python train.py --time_shift_ms=100 --hop_length=160 --win_length=512 --depths=[14] --kernel_size=5 --lr=0.0018 --beta2=0.99
Rows from block 7 of a small audio frame classifier, named by matrix and row number. Each number is 50 + 15 x the weight over its row's rms, rounded and kept within 0 to 99. All counts start at 0. After the name is the row's rms in percent of the matrix's.
After each channel's rows are labels from the 100 clips, of 14848, where the channel reaches its highest value: "top examples" is what is common among them. Only what is clearly more common there than usual is listed. The data: synthesized solo parts of chorales (CocoChorales). In brackets: how many of the 100.
# conv: pointwise conv (model.blocks.7.conv.weight, 384x384x1), inputs 128-255

conv.112 101:72 29 36 65 26 64 44 27 48 28 51 21 49 30 66 61 25 45 47 65 43 45 66 22 58 53 52 55 39 64 34 66 51 55 10 53 72 58 65 31 33 38 41 47 66 47 71 47 38 62 15 06 38 51 53 53 55 41 36 40 59 07 35 60 52 51 30 41 18 47 37 29 36 50 13 48 32 63 51 52 58 61 45 48 55 31 42 34 71 61 71 39 49 73 52 55 64 34 34 54 41 48 52 59 64 31 53 38 07 58 52 34 56 31 74 37 78 59 54 44 43 68 61 38 44 60 41 62
top examples: note D4 (83); note D#4 (33); note C4 (31); note E4 (30)

conv.215 103:39 52 57 49 41 32 28 58 37 84 53 53 44 63 60 82 45 57 36 31 54 74 43 53 74 41 59 33 43 43 20 52 44 38 50 40 50 56 42 65 34 53 38 41 54 52 30 49 63 30 34 35 64 46 77 56 44 55 37 46 54 26 58 44 44 45 50 37 58 25 55 41 49 55 32 61 19 54 19 43 49 40 44 28 63 49 44 58 64 53 42 72 65 89 51 46 49 47 41 55 32 52 47 55 40 25 33 60 45 35 55 63 33 90 37 61 54 45 53 30 63 45 61 67 46 52 51 45
top examples: cello (41); note G3 (40); bassoon (30); note B2 (25)

conv.213 099:52 46 02 48 40 73 45 31 29 55 53 61 24 58 69 58 51 64 38 25 47 32 41 42 66 49 44 41 41 37 39 31 34 28 62 39 48 31 59 54 45 51 69 65 37 31 62 62 31 40 61 43 49 52 48 47 65 36 54 45 70 42 44 54 11 58 75 42 48 71 72 34 52 52 28 34 35 41 46 42 15 44 21 44 61 39 99 42 37 58 45 55 47 65 78 38 56 50 64 61 44 35 54 37 39 40 51 61 57 34 35 60 49 76 19 49 62 39 36 75 50 36 71 42 31 52 32 35
top examples: note A#3 (78); note G#3 (33); tuba (31); note C4 (30)

conv.281 098:76 24 52 68 23 71 55 27 58 52 40 64 52 44 47 54 42 40 47 56 55 30 40 48 43 63 53 47 42 47 45 41 83 26 65 32 47 49 48 68 28 48 68 59 65 87 70 41 36 70 80 54 33 40 57 24 56 54 49 33 40 58 54 50 60 52 85 35 57 46 70 41 34 80 68 18 36 44 53 61 40 74 60 50 54 47 44 29 72 38 78 66 43 48 66 72 82 20 59 45 48 37 67 32 64 37 59 17 31 79 34 37 50 44 42 48 40 43 74 75 58 64 52 75 37 65 53 53
top examples: note A4 (45); note A3 (33); note D3 (31); note B4 (29)

conv.127 101:50 47 54 61 30 69 35 04 34 29 56 50 48 62 51 64 48 63 43 61 42 47 37 53 77 34 63 39 53 47 49 53 52 45 64 41 69 22 48 72 40 40 67 41 46 28 55 75 51 54 71 37 37 60 70 49 45 44 45 58 52 21 54 55 60 57 60 44 58 45 61 18 39 53 15 51 26 49 44 34 50 49 38 45 88 65 65 31 58 59 41 62 30 92 75 59 50 50 63 59 49 47 64 56 47 33 32 55 40 48 33 67 52 42 47 32 53 34 46 53 50 59 61 69 37 43 28 57
top examples: note B3 (94); cello (43); bassoon (39); note E3 (28)

conv.321 101:42 46 55 52 34 44 46 44 45 99 50 63 54 69 62 77 43 55 27 27 55 72 36 57 59 46 63 54 42 25 40 44 36 21 55 44 49 51 29 71 33 57 50 58 12 59 36 63 53 34 40 55 70 64 59 49 50 51 46 51 54 46 54 36 58 31 38 23 70 53 61 60 56 64 69 61 40 42 49 48 45 37 44 45 56 46 42 45 47 41 53 63 86 55 43 22 61 37 46 36 30 41 74 59 54 15 64 59 40 32 48 72 32 93 43 37 62 40 76 30 58 60 42 49 57 47 49 62
top examples: cello (41); tuba (31); note B2 (26); instrument: bassoon (25)

conv.36 102:55 62 48 75 55 49 49 17 44 18 59 72 47 31 55 62 62 37 44 40 54 60 58 44 57 45 20 24 56 61 33 46 58 45 47 38 43 44 23 55 43 64 54 58 52 65 48 39 59 49 56 43 13 58 69 52 61 72 31 60 39 46 68 45 54 44 77 44 23 37 60 39 18 65 47 44 34 61 46 61 37 64 35 46 27 46 50 35 63 46 70 51 36 71 52 64 89 53 58 69 45 53 62 20 53 57 54 29 34 40 63 35 69 49 17 17 60 49 47 47 49 60 69 49 54 51 28 44
top examples: note D3 (52); note A3 (29); cello (28); note A4 (27)

conv.38 099:36 23 51 53 41 33 53 39 52 58 52 48 52 63 65 77 56 61 48 58 37 61 41 57 46 58 75 31 42 53 33 56 42 48 76 39 49 46 37 70 62 29 41 52 18 32 56 49 28 46 45 72 46 24 44 41 41 33 55 60 45 50 54 67 47 38 50 46 59 30 41 32 99 63 36 50 51 52 40 43 64 57 37 56 55 57 66 48 60 54 25 31 38 49 52 60 52 61 38 47 49 37 58 65 41 34 51 52 55 09 50 68 43 70 45 33 49 23 42 29 59 57 33 44 27 37 38 60
top examples: note E3 (70); note F#3 (34); note D#5 (29); note C#5 (28)

conv.147 104:73 33 52 52 62 74 57 42 48 44 40 41 36 53 46 46 43 24 30 48 67 23 65 34 40 56 32 47 53 59 47 16 73 46 63 69 56 60 62 63 42 53 63 58 57 54 52 52 55 71 42 67 47 33 44 38 48 53 32 07 55 38 21 55 50 58 39 56 54 39 66 38 27 50 40 29 19 44 60 45 35 63 62 47 48 62 43 26 56 35 51 56 60 62 40 68 62 32 33 50 47 52 51 54 55 52 29 51 15 57 52 75 59 41 47 51 59 36 59 43 38 60 53 67 54 55 72 46
top examples: note A#5 (40); tuba (30); note G5 (25)

conv.73 101:54 46 57 50 27 57 22 31 50 39 46 82 60 10 51 62 35 58 50 63 51 57 71 65 55 38 54 56 67 58 57 59 43 53 39 53 49 75 34 33 41 27 32 40 74 48 50 17 34 47 27 20 58 51 25 99 54 50 58 70 40 45 59 46 63 61 49 41 15 31 33 53 28 35 51 45 47 60 48 49 65 53 46 28 27 29 40 55 65 62 61 53 45 59 53 61 35 59 44 50 52 63 65 13 55 42 43 40 45 70 48 12 56 40 34 42 53 72 44 46 11 31 69 41 56 62 48 56
top examples: note F3 (70); cello (37); note G3 (36); instrument: tuba (34)

conv.226 103:63 32 32 29 15 60 51 52 41 50 51 56 55 55 51 47 20 15 36 42 37 52 68 65 56 58 38 56 51 28 57 29 35 35 44 64 34 55 57 33 42 61 50 42 50 65 33 38 38 75 54 57 41 42 26 56 51 45 42 46 39 56 31 34 19 54 51 40 50 34 45 46 59 54 51 64 38 54 33 55 31 34 61 39 28 29 56 27 28 29 69 35 64 28 65 54 34 27 52 33 09 59 59 48 42 06 62 49 42 40 22 35 45 26 45 26 54 42 45 30 32 40 56 67 68 61 30 36
top examples: cello (34); tuba (25)

conv.158 101:53 47 34 52 57 40 59 26 58 55 44 66 21 61 49 53 46 58 45 64 38 02 56 40 75 39 54 28 42 28 51 44 43 52 71 54 65 59 48 71 28 14 43 55 60 55 56 84 28 58 56 53 65 22 53 49 29 46 33 27 48 41 65 42 26 60 69 49 55 51 49 35 39 46 65 22 39 63 60 42 63 22 40 39 66 56 62 11 45 42 46 36 45 63 72 46 60 44 65 27 34 53 49 21 38 37 49 76 26 50 45 76 57 69 39 20 46 37 31 45 38 44 73 64 41 59 55 54
top examples: note B3 (54); note B4 (41)

conv.177 099:47 51 56 59 44 33 35 31 34 38 53 16 63 18 45 21 32 28 55 68 60 66 49 43 58 51 43 49 43 54 71 44 34 56 34 48 74 57 49 44 59 23 46 43 70 36 30 32 37 71 46 27 37 51 68 58 38 65 39 42 47 44 49 63 36 61 20 40 18 39 52 27 31 29 24 64 26 49 38 59 37 52 36 54 43 49 35 08 49 23 45 56 58 58 45 42 45 44 29 56 38 60 41 36 75 42 47 32 40 54 44 24 48 65 50 17 99 50 64 39 65 51 53 42 61 60 22 39
top examples: tuba (56); note A#3 (39); note A3 (35); note G#3 (34)

conv.65 102:66 19 11 42 23 49 61 27 30 29 63 61 23 12 64 66 37 67 33 60 40 20 44 48 61 48 55 48 65 54 57 52 35 44 51 55 81 35 53 65 24 38 42 75 62 34 67 49 25 44 55 36 38 15 48 66 62 53 46 60 50 42 46 39 50 45 46 29 11 53 54 42 41 54 47 49 36 35 54 35 49 52 49 48 46 28 50 27 93 63 46 56 45 68 47 63 64 41 56 58 58 39 60 21 48 29 32 55 37 45 38 21 50 35 35 37 45 50 56 33 43 63 56 46 29 62 43 68
top examples: note F3 (94); note G3 (42); tuba (40); note D#3 (28)

conv.171 099:34 49 20 49 49 43 24 21 54 66 56 53 20 53 48 63 36 57 27 53 48 50 53 62 66 35 57 35 45 41 44 61 47 30 43 44 75 67 40 54 33 42 46 50 35 35 43 64 34 60 32 55 59 50 65 55 50 36 52 53 49 30 46 27 53 12 51 28 59 61 51 47 34 47 53 56 43 67 51 49 59 30 49 23 77 67 62 30 58 59 34 41 62 71 68 31 61 44 28 57 34 53 32 56 80 34 52 72 36 32 49 71 43 47 46 24 46 52 56 42 51 56 56 52 18 57 49 91
top examples: note F3 (59); tuba (35); instrument: bassoon (33); note D#3 (32)

conv.143 099:73 30 62 84 38 52 70 35 51 36 40 62 64 57 72 63 36 26 30 45 37 43 45 40 34 69 48 44 55 63 37 25 76 37 52 43 13 33 66 53 41 51 61 65 76 71 54 25 51 47 64 48 50 69 58 55 36 72 53 31 47 39 49 46 66 57 65 34 56 14 52 33 46 53 66 53 36 39 37 61 39 75 67 57 23 39 33 37 83 31 67 53 37 69 27 58 64 34 47 52 66 44 79 39 46 41 58 12 37 70 37 33 55 61 49 40 54 57 63 56 33 64 50 66 50 45 45 27
top examples: note A4 (52); note B4 (35)

conv.295 101:42 43 77 28 50 51 39 34 38 35 46 44 61 62 52 46 61 27 66 44 45 45 61 33 64 30 25 54 68 32 76 34 62 49 46 41 46 49 37 59 69 23 35 35 36 34 46 66 49 57 48 29 28 28 79 51 37 61 37 71 47 55 55 56 30 44 51 46 57 44 66 36 42 30 30 44 31 59 38 45 37 42 39 64 61 50 45 25 20 30 38 67 53 44 61 61 34 20 54 47 34 96 42 47 59 69 38 48 44 57 58 51 55 48 46 43 59 13 72 40 69 38 70 57 69 85 45 01
top examples: note B3 (34); cello (26); tuba (25)

conv.328 101:27 65 46 30 52 46 33 32 16 50 57 54 58 51 24 56 39 63 56 69 50 65 38 49 73 45 46 37 36 45 52 52 35 42 65 55 68 34 23 50 56 37 41 49 44 32 52 66 55 45 60 47 36 47 63 56 39 65 01 49 52 45 99 27 54 37 56 27 48 34 44 35 41 59 43 54 38 55 15 39 58 00 37 45 69 65 52 22 69 42 33 48 42 88 44 35 52 48 54 45 21 50 40 46 55 64 36 61 40 32 64 48 66 55 29 27 79 40 53 43 59 24 83 52 52 46 37 50
top examples: note B3 (58); note A3 (44); cello (38); instrument: tuba (35)

conv.202 097:45 44 63 52 50 35 51 29 68 41 68 41 57 48 36 44 62 26 64 69 46 33 47 21 47 64 49 65 42 52 55 48 70 87 66 56 35 58 41 76 71 27 16 39 61 62 68 58 37 56 54 32 32 49 46 53 36 40 61 38 53 38 64 93 58 63 59 69 59 39 42 37 44 50 19 29 52 53 43 45 51 72 56 76 48 44 26 23 61 54 77 64 30 62 56 72 66 34 60 45 58 45 52 42 26 57 54 55 52 79 48 44 57 44 57 31 33 51 40 58 56 54 67 70 44 47 65 26
top examples: note A4 (98); note G4 (55); note B4 (33); note E4 (28)

conv.129 100:55 48 30 54 60 66 54 47 52 54 45 37 44 58 47 40 21 45 21 47 38 00 55 36 42 71 27 63 54 60 60 68 74 45 32 56 23 57 79 61 54 54 78 47 41 34 40 35 59 49 43 37 68 57 53 48 34 44 45 42 69 44 39 57 36 36 43 23 41 42 61 33 58 51 59 14 35 58 45 57 46 54 33 61 58 32 56 41 21 64 57 36 63 59 71 49 53 37 09 73 40 35 13 56 61 39 46 52 29 44 68 36 45 66 59 33 63 48 60 30 48 72 60 24 11 48 49 56
top examples: note A#5 (100); note G#5 (49); note G5 (47); note A5 (31)

conv.126 100:73 52 52 61 35 61 45 34 29 49 53 43 48 41 69 61 45 67 43 47 41 52 49 50 43 47 49 42 56 60 34 53 67 29 52 54 50 47 43 65 10 75 65 68 57 77 63 45 67 61 74 55 49 54 61 32 59 80 35 52 38 45 30 19 72 37 58 45 43 47 77 50 44 88 42 46 33 37 53 52 55 58 62 41 55 46 47 51 79 49 81 53 52 38 44 43 99 40 54 54 42 30 78 46 44 32 66 36 30 52 59 23 46 54 44 47 53 43 69 38 56 67 39 66 51 59 48 50
top examples: note D3 (82); note G3 (39); note A3 (37); cello (30)

conv.163 102:66 49 60 55 43 59 30 33 53 60 65 53 46 43 47 52 72 38 62 50 71 35 52 22 69 28 59 54 40 64 45 28 56 55 53 43 63 56 37 74 36 25 34 32 34 64 58 57 50 61 66 51 34 60 55 41 62 36 33 25 53 34 49 59 56 60 71 57 60 53 59 41 39 52 31 39 33 36 46 32 46 66 54 67 67 57 44 17 45 28 58 62 46 71 60 62 54 43 67 43 47 55 49 42 39 47 48 41 24 56 53 56 47 65 42 31 64 41 71 59 69 65 59 63 40 50 44 37
top examples: note D4 (82); cello (36); note C4 (35); note G3 (27)

conv.10 099:60 55 46 43 57 83 27 27 50 56 52 42 54 75 36 61 49 19 43 54 37 13 50 57 56 64 20 54 43 18 64 58 53 47 68 72 31 57 65 79 63 44 76 24 22 58 44 59 41 49 54 43 47 59 61 42 25 41 52 38 58 71 47 57 18 50 78 56 60 38 51 41 43 57 64 26 51 57 62 58 61 59 19 51 52 41 58 20 21 48 60 36 59 62 82 71 28 50 38 49 35 45 42 47 51 48 66 40 30 33 43 62 37 62 45 21 40 35 41 56 53 57 61 56 37 51 75 47
top examples: note A#5 (75); note G5 (45); note G#5 (34)

conv.173 099:79 02 53 67 27 68 42 37 44 32 29 48 48 21 97 55 30 65 29 67 46 51 49 47 25 55 48 46 59 58 42 62 72 48 47 41 34 37 54 65 49 55 67 68 74 61 54 33 52 59 47 41 48 52 58 41 52 61 52 63 40 41 17 59 49 45 63 24 34 34 65 41 55 59 55 27 21 40 45 59 57 99 50 61 44 39 44 46 84 58 63 67 30 65 50 79 82 34 40 53 69 32 71 39 53 26 56 18 42 59 42 35 38 62 55 51 73 42 66 53 36 65 45 56 35 47 33 33
top examples: note A4 (39); note A3 (37); note B4 (32)

conv.178 100:44 39 59 19 23 54 33 27 25 34 44 47 47 60 52 63 22 64 41 68 44 55 29 43 32 36 45 39 51 49 35 94 61 49 49 24 58 64 66 27 48 34 39 57 56 40 53 45 34 79 25 47 63 37 58 74 45 48 53 66 58 31 50 47 64 40 20 17 53 28 47 44 62 52 44 41 39 34 41 30 84 44 43 65 47 50 45 46 61 97 38 45 66 38 41 54 41 64 32 84 53 43 43 60 35 24 36 58 40 16 36 53 45 54 64 46 80 53 52 30 55 45 59 52 45 49 44 55
top examples: note F3 (37); note F5 (36); tuba (26)

conv.39 094:74 47 37 24 23 90 42 61 34 78 61 11 48 68 43 46 24 39 20 32 45 55 22 58 34 59 39 60 56 23 58 39 47 33 46 59 58 36 65 47 57 54 67 28 14 37 39 41 50 70 46 29 52 54 60 34 40 44 35 27 62 57 30 53 34 39 50 32 41 37 57 50 50 55 45 65 43 37 49 58 28 55 43 54 50 22 64 52 38 40 72 38 74 51 62 76 39 37 44 61 24 16 53 58 46 45 58 41 43 30 42 40 39 54 35 34 79 41 60 51 44 46 25 44 48 51 57 52
top examples: note A#5 (96); note G#5 (52); note G5 (50); instrument: trumpet (29)

conv.256 101:48 52 93 57 22 29 31 29 40 82 40 45 66 45 66 54 56 53 60 31 65 78 45 41 38 31 56 67 65 52 59 38 60 35 40 43 46 47 49 56 42 42 30 31 37 62 00 52 52 43 54 31 64 67 70 61 59 65 38 68 68 30 16 44 73 62 13 32 66 37 78 46 40 57 40 54 32 44 38 45 41 69 50 51 55 59 20 51 55 51 51 74 67 51 18 36 54 46 42 48 39 57 69 55 52 46 51 39 55 55 43 38 42 83 47 52 59 55 79 17 64 67 52 47 57 48 40 25
top examples: cello (38)

conv.210 098:56 30 44 20 34 47 45 27 32 41 68 50 47 58 68 47 62 58 56 29 52 49 46 35 99 19 69 55 51 45 57 21 41 64 62 35 66 43 34 53 46 29 34 56 38 29 70 71 45 41 79 45 51 39 68 47 52 53 30 48 58 27 61 52 37 62 56 43 51 67 69 31 45 52 24 61 19 39 36 20 20 38 55 59 70 44 69 21 42 40 56 46 67 74 60 26 60 29 89 44 36 57 79 46 43 48 36 73 45 52 62 32 53 54 33 45 65 13 55 54 67 39 49 48 58 62 30 19
top examples: note A#3 (92); note C4 (42); note G#3 (40); bassoon (35)

conv.93 101:72 47 41 54 56 69 65 48 47 57 20 52 25 30 44 58 31 69 42 47 47 34 63 07 67 43 69 53 43 54 35 60 20 47 53 29 50 55 68 37 48 32 41 63 64 42 81 57 47 32 62 65 62 52 26 55 59 43 41 46 47 27 65 50 43 46 34 67 24 62 58 29 45 59 37 25 66 44 39 39 40 31 53 64 57 37 61 60 47 52 57 55 49 52 37 37 45 46 69 22 54 52 59 45 42 63 41 57 44 31 59 41 28 47 70 60 65 39 53 42 33 41 54 38 42 59 35 26
top examples: note D4 (69); note C4 (33); note E4 (32)

conv.168 101:57 49 34 24 27 55 50 34 30 46 37 57 32 55 75 53 44 62 47 43 44 43 68 28 76 25 58 45 49 31 40 53 26 45 47 33 51 54 43 41 32 37 34 60 49 30 49 66 39 66 66 42 55 30 54 58 53 42 45 41 56 35 42 47 25 42 42 50 48 58 59 27 59 44 36 37 25 67 35 10 55 34 35 43 69 32 76 25 47 64 48 50 55 52 56 39 43 31 68 50 53 74 74 47 36 35 32 70 31 39 56 42 64 70 53 38 37 34 47 45 42 25 82 55 61 70 38 15
top examples: note A#3 (71); note G#3 (41); tuba (41); note C4 (35)

conv.285 099:41 22 74 44 24 35 52 23 34 57 61 23 73 96 52 46 39 49 52 41 60 69 29 49 55 37 63 68 14 61 40 35 64 16 51 39 63 35 46 45 27 36 44 32 35 44 31 79 46 43 51 43 45 66 73 20 60 46 27 33 40 31 47 21 51 72 48 32 99 49 28 32 57 66 40 73 38 57 39 41 51 62 59 44 71 57 41 31 62 35 47 46 55 57 42 40 51 51 50 47 42 40 50 76 37 44 39 41 41 59 24 62 54 68 35 54 62 59 57 24 60 67 49 59 60 56 36 57
top examples: note E3 (55); tuba (42); note A3 (40); note G3 (35)

conv.154 106:60 26 59 46 17 56 49 55 24 04 50 51 52 59 68 40 23 56 29 35 37 48 38 47 49 52 26 35 48 43 17 22 56 28 48 47 29 37 61 39 12 37 57 52 74 41 51 52 31 67 49 25 16 58 43 47 51 49 46 58 38 23 51 52 28 50 72 44 60 48 47 27 31 27 46 51 33 55 49 36 25 80 47 48 49 33 68 42 42 30 45 50 42 54 57 70 28 40 36 46 58 48 69 43 35 10 33 20 40 63 26 58 50 26 55 54 86 54 43 63 49 56 39 65 67 52 23 21
top examples: note A4 (49); note G4 (41); note B4 (25)

conv.378 098:26 40 34 43 35 31 36 29 51 70 56 49 46 53 48 74 23 57 37 65 54 61 38 64 41 38 46 27 42 38 35 65 36 23 47 46 55 60 27 33 46 52 40 38 27 42 37 50 27 65 31 44 38 44 46 59 56 40 41 49 69 39 41 33 53 28 48 34 60 45 22 62 45 58 45 69 55 54 41 49 67 37 49 30 62 63 48 46 53 52 33 37 81 56 62 45 50 65 27 70 34 30 41 63 66 39 60 62 48 18 40 57 49 65 49 35 63 56 56 40 58 40 41 44 27 47 36 99
top examples: note E3 (57); note D3 (29); cello (29); note A3 (27)

conv.11 093:53 54 30 52 55 63 20 42 85 57 51 44 43 46 49 48 58 27 46 51 43 21 54 35 42 59 31 43 39 24 36 67 40 65 27 60 35 64 42 51 59 32 36 29 72 50 53 53 63 38 23 28 41 72 58 39 41 31 69 43 31 31 61 71 44 27 61 58 43 52 24 38 26 42 31 31 48 29 35 44 38 68 51 58 39 46 43 48 46 41 77 53 39 61 44 64 55 26 43 17 46 32 52 41 45 52 61 38 32 73 56 63 31 45 57 45 72 73 44 55 38 34 48 37 44 36 34 31
top examples: note A4 (100); note G4 (42); note B4 (40)

conv.335 099:41 68 50 57 55 37 47 31 43 58 60 80 43 29 47 56 57 41 35 40 57 57 55 59 45 35 39 35 45 35 49 56 14 51 33 63 48 60 40 25 46 54 23 35 56 52 48 24 58 44 36 22 39 64 48 99 44 71 30 50 49 42 69 26 61 50 37 43 18 32 39 50 14 22 61 53 54 50 24 59 50 17 36 28 32 33 38 41 61 50 11 47 58 64 49 35 25 61 47 59 27 60 50 24 50 65 56 43 35 30 56 35 39 43 40 21 78 53 45 37 43 16 62 36 51 52 39 57
top examples: note F3 (55); cello (32); note D#3 (27); instrument: tuba (25)

conv.326 101:61 58 38 60 47 40 56 30 41 23 39 43 40 24 74 49 35 46 45 56 49 48 55 12 39 49 50 56 53 63 41 55 67 62 14 27 44 50 58 34 63 37 27 39 67 46 56 42 44 63 35 13 45 60 60 45 53 53 36 56 52 00 25 69 57 51 39 58 29 62 36 35 24 44 16 30 32 49 39 54 57 96 19 63 27 51 33 49 65 61 85 53 44 66 23 71 67 50 50 61 55 43 72 44 44 49 50 39 34 60 31 36 39 38 53 41 85 58 38 53 38 59 41 42 32 42 28 38
top examples: note D3 (94); note A3 (44); note G3 (42); cello (36)

conv.186 099:51 50 48 77 52 26 78 24 42 25 54 55 64 49 55 47 46 24 57 56 47 53 37 47 46 63 47 50 32 56 54 24 76 45 60 37 48 26 57 73 26 49 29 68 63 63 35 46 33 74 79 67 57 52 46 51 45 64 41 11 37 33 57 35 66 83 54 36 72 44 61 43 42 59 60 34 34 60 41 58 23 60 66 40 42 66 45 31 78 26 60 48 35 55 27 55 78 45 75 60 36 31 75 37 45 27 48 55 51 83 12 45 55 56 40 15 40 60 45 45 42 69 46 60 61 31 48 39
top examples: note D3 (68); note G3 (34); cello (33); note A3 (29)

conv.331 101:63 24 49 17 40 60 48 39 53 40 47 55 60 76 58 53 55 33 43 36 39 48 71 38 72 51 32 49 55 34 39 33 56 57 49 56 40 57 56 43 37 37 56 28 51 48 50 69 25 70 40 30 38 52 56 47 45 48 42 45 62 46 54 51 26 49 69 58 76 23 52 26 33 21 35 47 39 67 50 48 46 45 52 52 48 20 63 26 16 21 57 51 67 48 65 47 26 33 59 49 38 73 56 59 30 47 53 46 40 47 60 54 74 36 37 45 50 38 47 41 48 35 67 68 70 64 62 06
top examples: note B3 (47); tuba (31); note B4 (25)

conv.273 097:38 52 46 46 46 36 48 25 39 71 37 53 20 24 89 53 51 58 38 48 40 48 44 32 54 39 61 54 49 42 26 48 54 46 24 32 38 42 51 57 54 51 40 42 36 55 46 29 52 29 36 33 81 43 73 52 55 54 46 43 67 32 45 44 53 62 41 45 32 56 75 41 59 48 44 34 23 54 38 44 48 79 38 41 68 28 53 54 42 63 35 83 65 48 56 53 32 48 41 49 58 39 45 29 40 40 33 36 59 26 54 53 43 99 54 60 59 33 66 53 47 46 73 33 00 56 44 30
top examples: cello (38); note G3 (33); note B2 (27); bassoon (26)

conv.230 102:70 21 47 37 06 74 46 39 32 21 47 54 43 42 61 62 27 66 36 64 41 55 57 56 81 27 46 31 66 53 31 58 38 32 48 40 60 41 49 33 19 43 50 60 58 29 67 53 43 70 45 51 35 27 36 64 53 63 40 59 22 47 54 25 44 33 49 42 34 52 55 36 56 57 29 46 47 51 63 25 62 55 44 40 49 32 53 27 44 46 66 32 31 52 40 67 66 30 47 41 44 66 53 55 48 29 38 57 43 10 57 45 44 07 54 47 78 18 54 21 44 61 42 65 63 65 52 30
top examples: note A#3 (34); tuba (27)

conv.179 101:32 40 42 38 34 56 36 49 42 17 57 30 42 46 48 43 43 41 54 80 55 54 51 32 75 43 31 37 44 50 50 73 48 58 45 37 60 55 52 41 42 45 43 49 46 54 52 62 43 82 56 25 36 25 65 46 46 45 42 41 65 39 63 65 43 51 57 40 34 45 55 35 57 27 27 26 26 55 46 37 56 19 09 51 56 47 53 33 29 70 47 40 58 62 63 41 47 44 56 69 43 61 41 53 54 35 43 72 39 35 54 50 58 40 81 28 39 47 46 44 56 46 88 41 59 54 46 34
top examples: note B3 (81); note A3 (53); cello (35); instrument: tuba (31)

conv.78 104:54 48 21 51 29 46 47 49 50 41 36 32 37 44 50 49 34 65 37 43 63 49 59 37 57 34 59 44 26 72 41 70 25 46 53 32 59 59 59 30 47 45 41 64 60 59 39 56 39 50 53 72 50 46 33 63 63 27 27 22 52 62 72 36 48 63 28 42 43 52 36 64 52 55 25 37 52 60 25 50 63 22 47 28 46 49 49 62 49 65 48 33 53 59 40 21 43 67 55 53 37 59 51 58 38 37 43 49 55 29 45 56 37 63 54 59 54 45 35 14 31 39 75 50 38 40 27 34
top examples: tuba (41); note G3 (33)

conv.100 101:30 61 37 36 57 30 47 30 46 18 51 42 36 26 52 46 50 38 51 71 31 52 36 49 22 53 21 34 24 33 54 75 51 53 40 40 41 67 37 49 59 56 56 61 59 69 37 35 52 70 46 36 51 29 53 54 29 47 31 37 55 42 58 42 58 23 64 52 19 06 36 49 56 49 60 20 50 42 40 55 62 47 26 41 31 47 33 32 55 68 47 54 53 30 63 62 69 51 51 78 46 27 51 32 42 45 56 31 31 49 44 42 40 53 51 25 52 56 43 48 49 40 67 39 20 31 46 55
top examples: note F3 (98); note G3 (43); tuba (38); note D#3 (34)

conv.156 102:50 32 23 46 40 49 44 26 41 25 42 59 30 20 75 49 50 70 43 55 42 40 49 54 60 40 52 29 49 32 49 64 33 41 47 23 48 57 28 57 19 40 56 78 63 56 50 47 25 30 48 53 64 17 36 53 62 27 65 66 44 43 46 36 47 27 60 38 35 59 57 43 60 49 46 36 33 48 63 32 61 56 65 29 64 48 62 38 77 65 45 60 35 37 51 56 61 51 54 49 64 60 62 13 55 36 50 47 41 55 31 49 49 62 47 52 42 64 40 61 38 39 58 46 24 50 42 52
top examples: note A4 (41); note A3 (32); note B4 (27)

conv.362 098:39 52 42 40 49 37 60 43 47 60 40 57 46 65 75 66 31 44 35 42 49 33 49 59 49 55 66 51 38 47 51 26 50 34 72 51 48 32 38 89 43 48 47 77 40 49 28 64 30 55 63 78 66 46 34 35 25 41 46 27 38 56 43 25 32 45 42 49 68 57 70 43 74 62 69 52 34 56 42 51 36 67 50 29 58 60 53 41 53 34 48 32 59 57 52 67 63 24 54 37 27 52 86 39 51 30 53 63 52 61 39 71 43 75 43 30 34 31 40 55 27 48 44 58 67 34 47 48
top examples: note A#3 (87); note C4 (41); tuba (38); note G#3 (33)

conv.349 099:24 44 48 35 20 41 48 37 29 57 32 27 59 72 52 61 29 54 54 76 51 53 22 50 50 47 42 40 42 49 45 56 49 36 56 39 60 38 35 45 61 50 64 41 10 56 49 51 46 95 48 34 30 53 58 11 40 46 19 47 58 52 61 50 41 30 50 50 61 31 48 39 58 55 34 50 38 53 32 43 58 33 35 45 52 59 40 32 44 55 38 34 70 43 66 53 41 28 40 45 35 47 27 67 27 35 57 62 35 26 27 66 46 85 51 35 81 31 44 34 54 48 73 64 61 46 45 46
top examples: note E3 (67); note A3 (49); note F#3 (39); note B3 (33)

conv.343 096:46 64 00 67 47 51 73 32 40 44 62 68 05 60 61 70 40 56 32 33 49 30 44 50 59 52 46 47 32 57 41 62 50 17 64 38 63 62 68 71 46 62 68 93 34 49 49 75 30 45 61 72 66 28 48 64 64 51 45 44 72 48 45 31 59 53 71 32 50 74 74 37 56 52 58 20 41 32 54 47 42 35 18 33 72 61 81 50 70 65 22 29 68 42 49 44 62 72 56 88 56 37 51 37 41 37 31 62 45 17 27 76 43 75 39 27 42 62 29 43 39 52 72 35 13 40 39 59
top examples: note A#3 (83); bassoon (35); note C4 (35); instrument: tuba (30)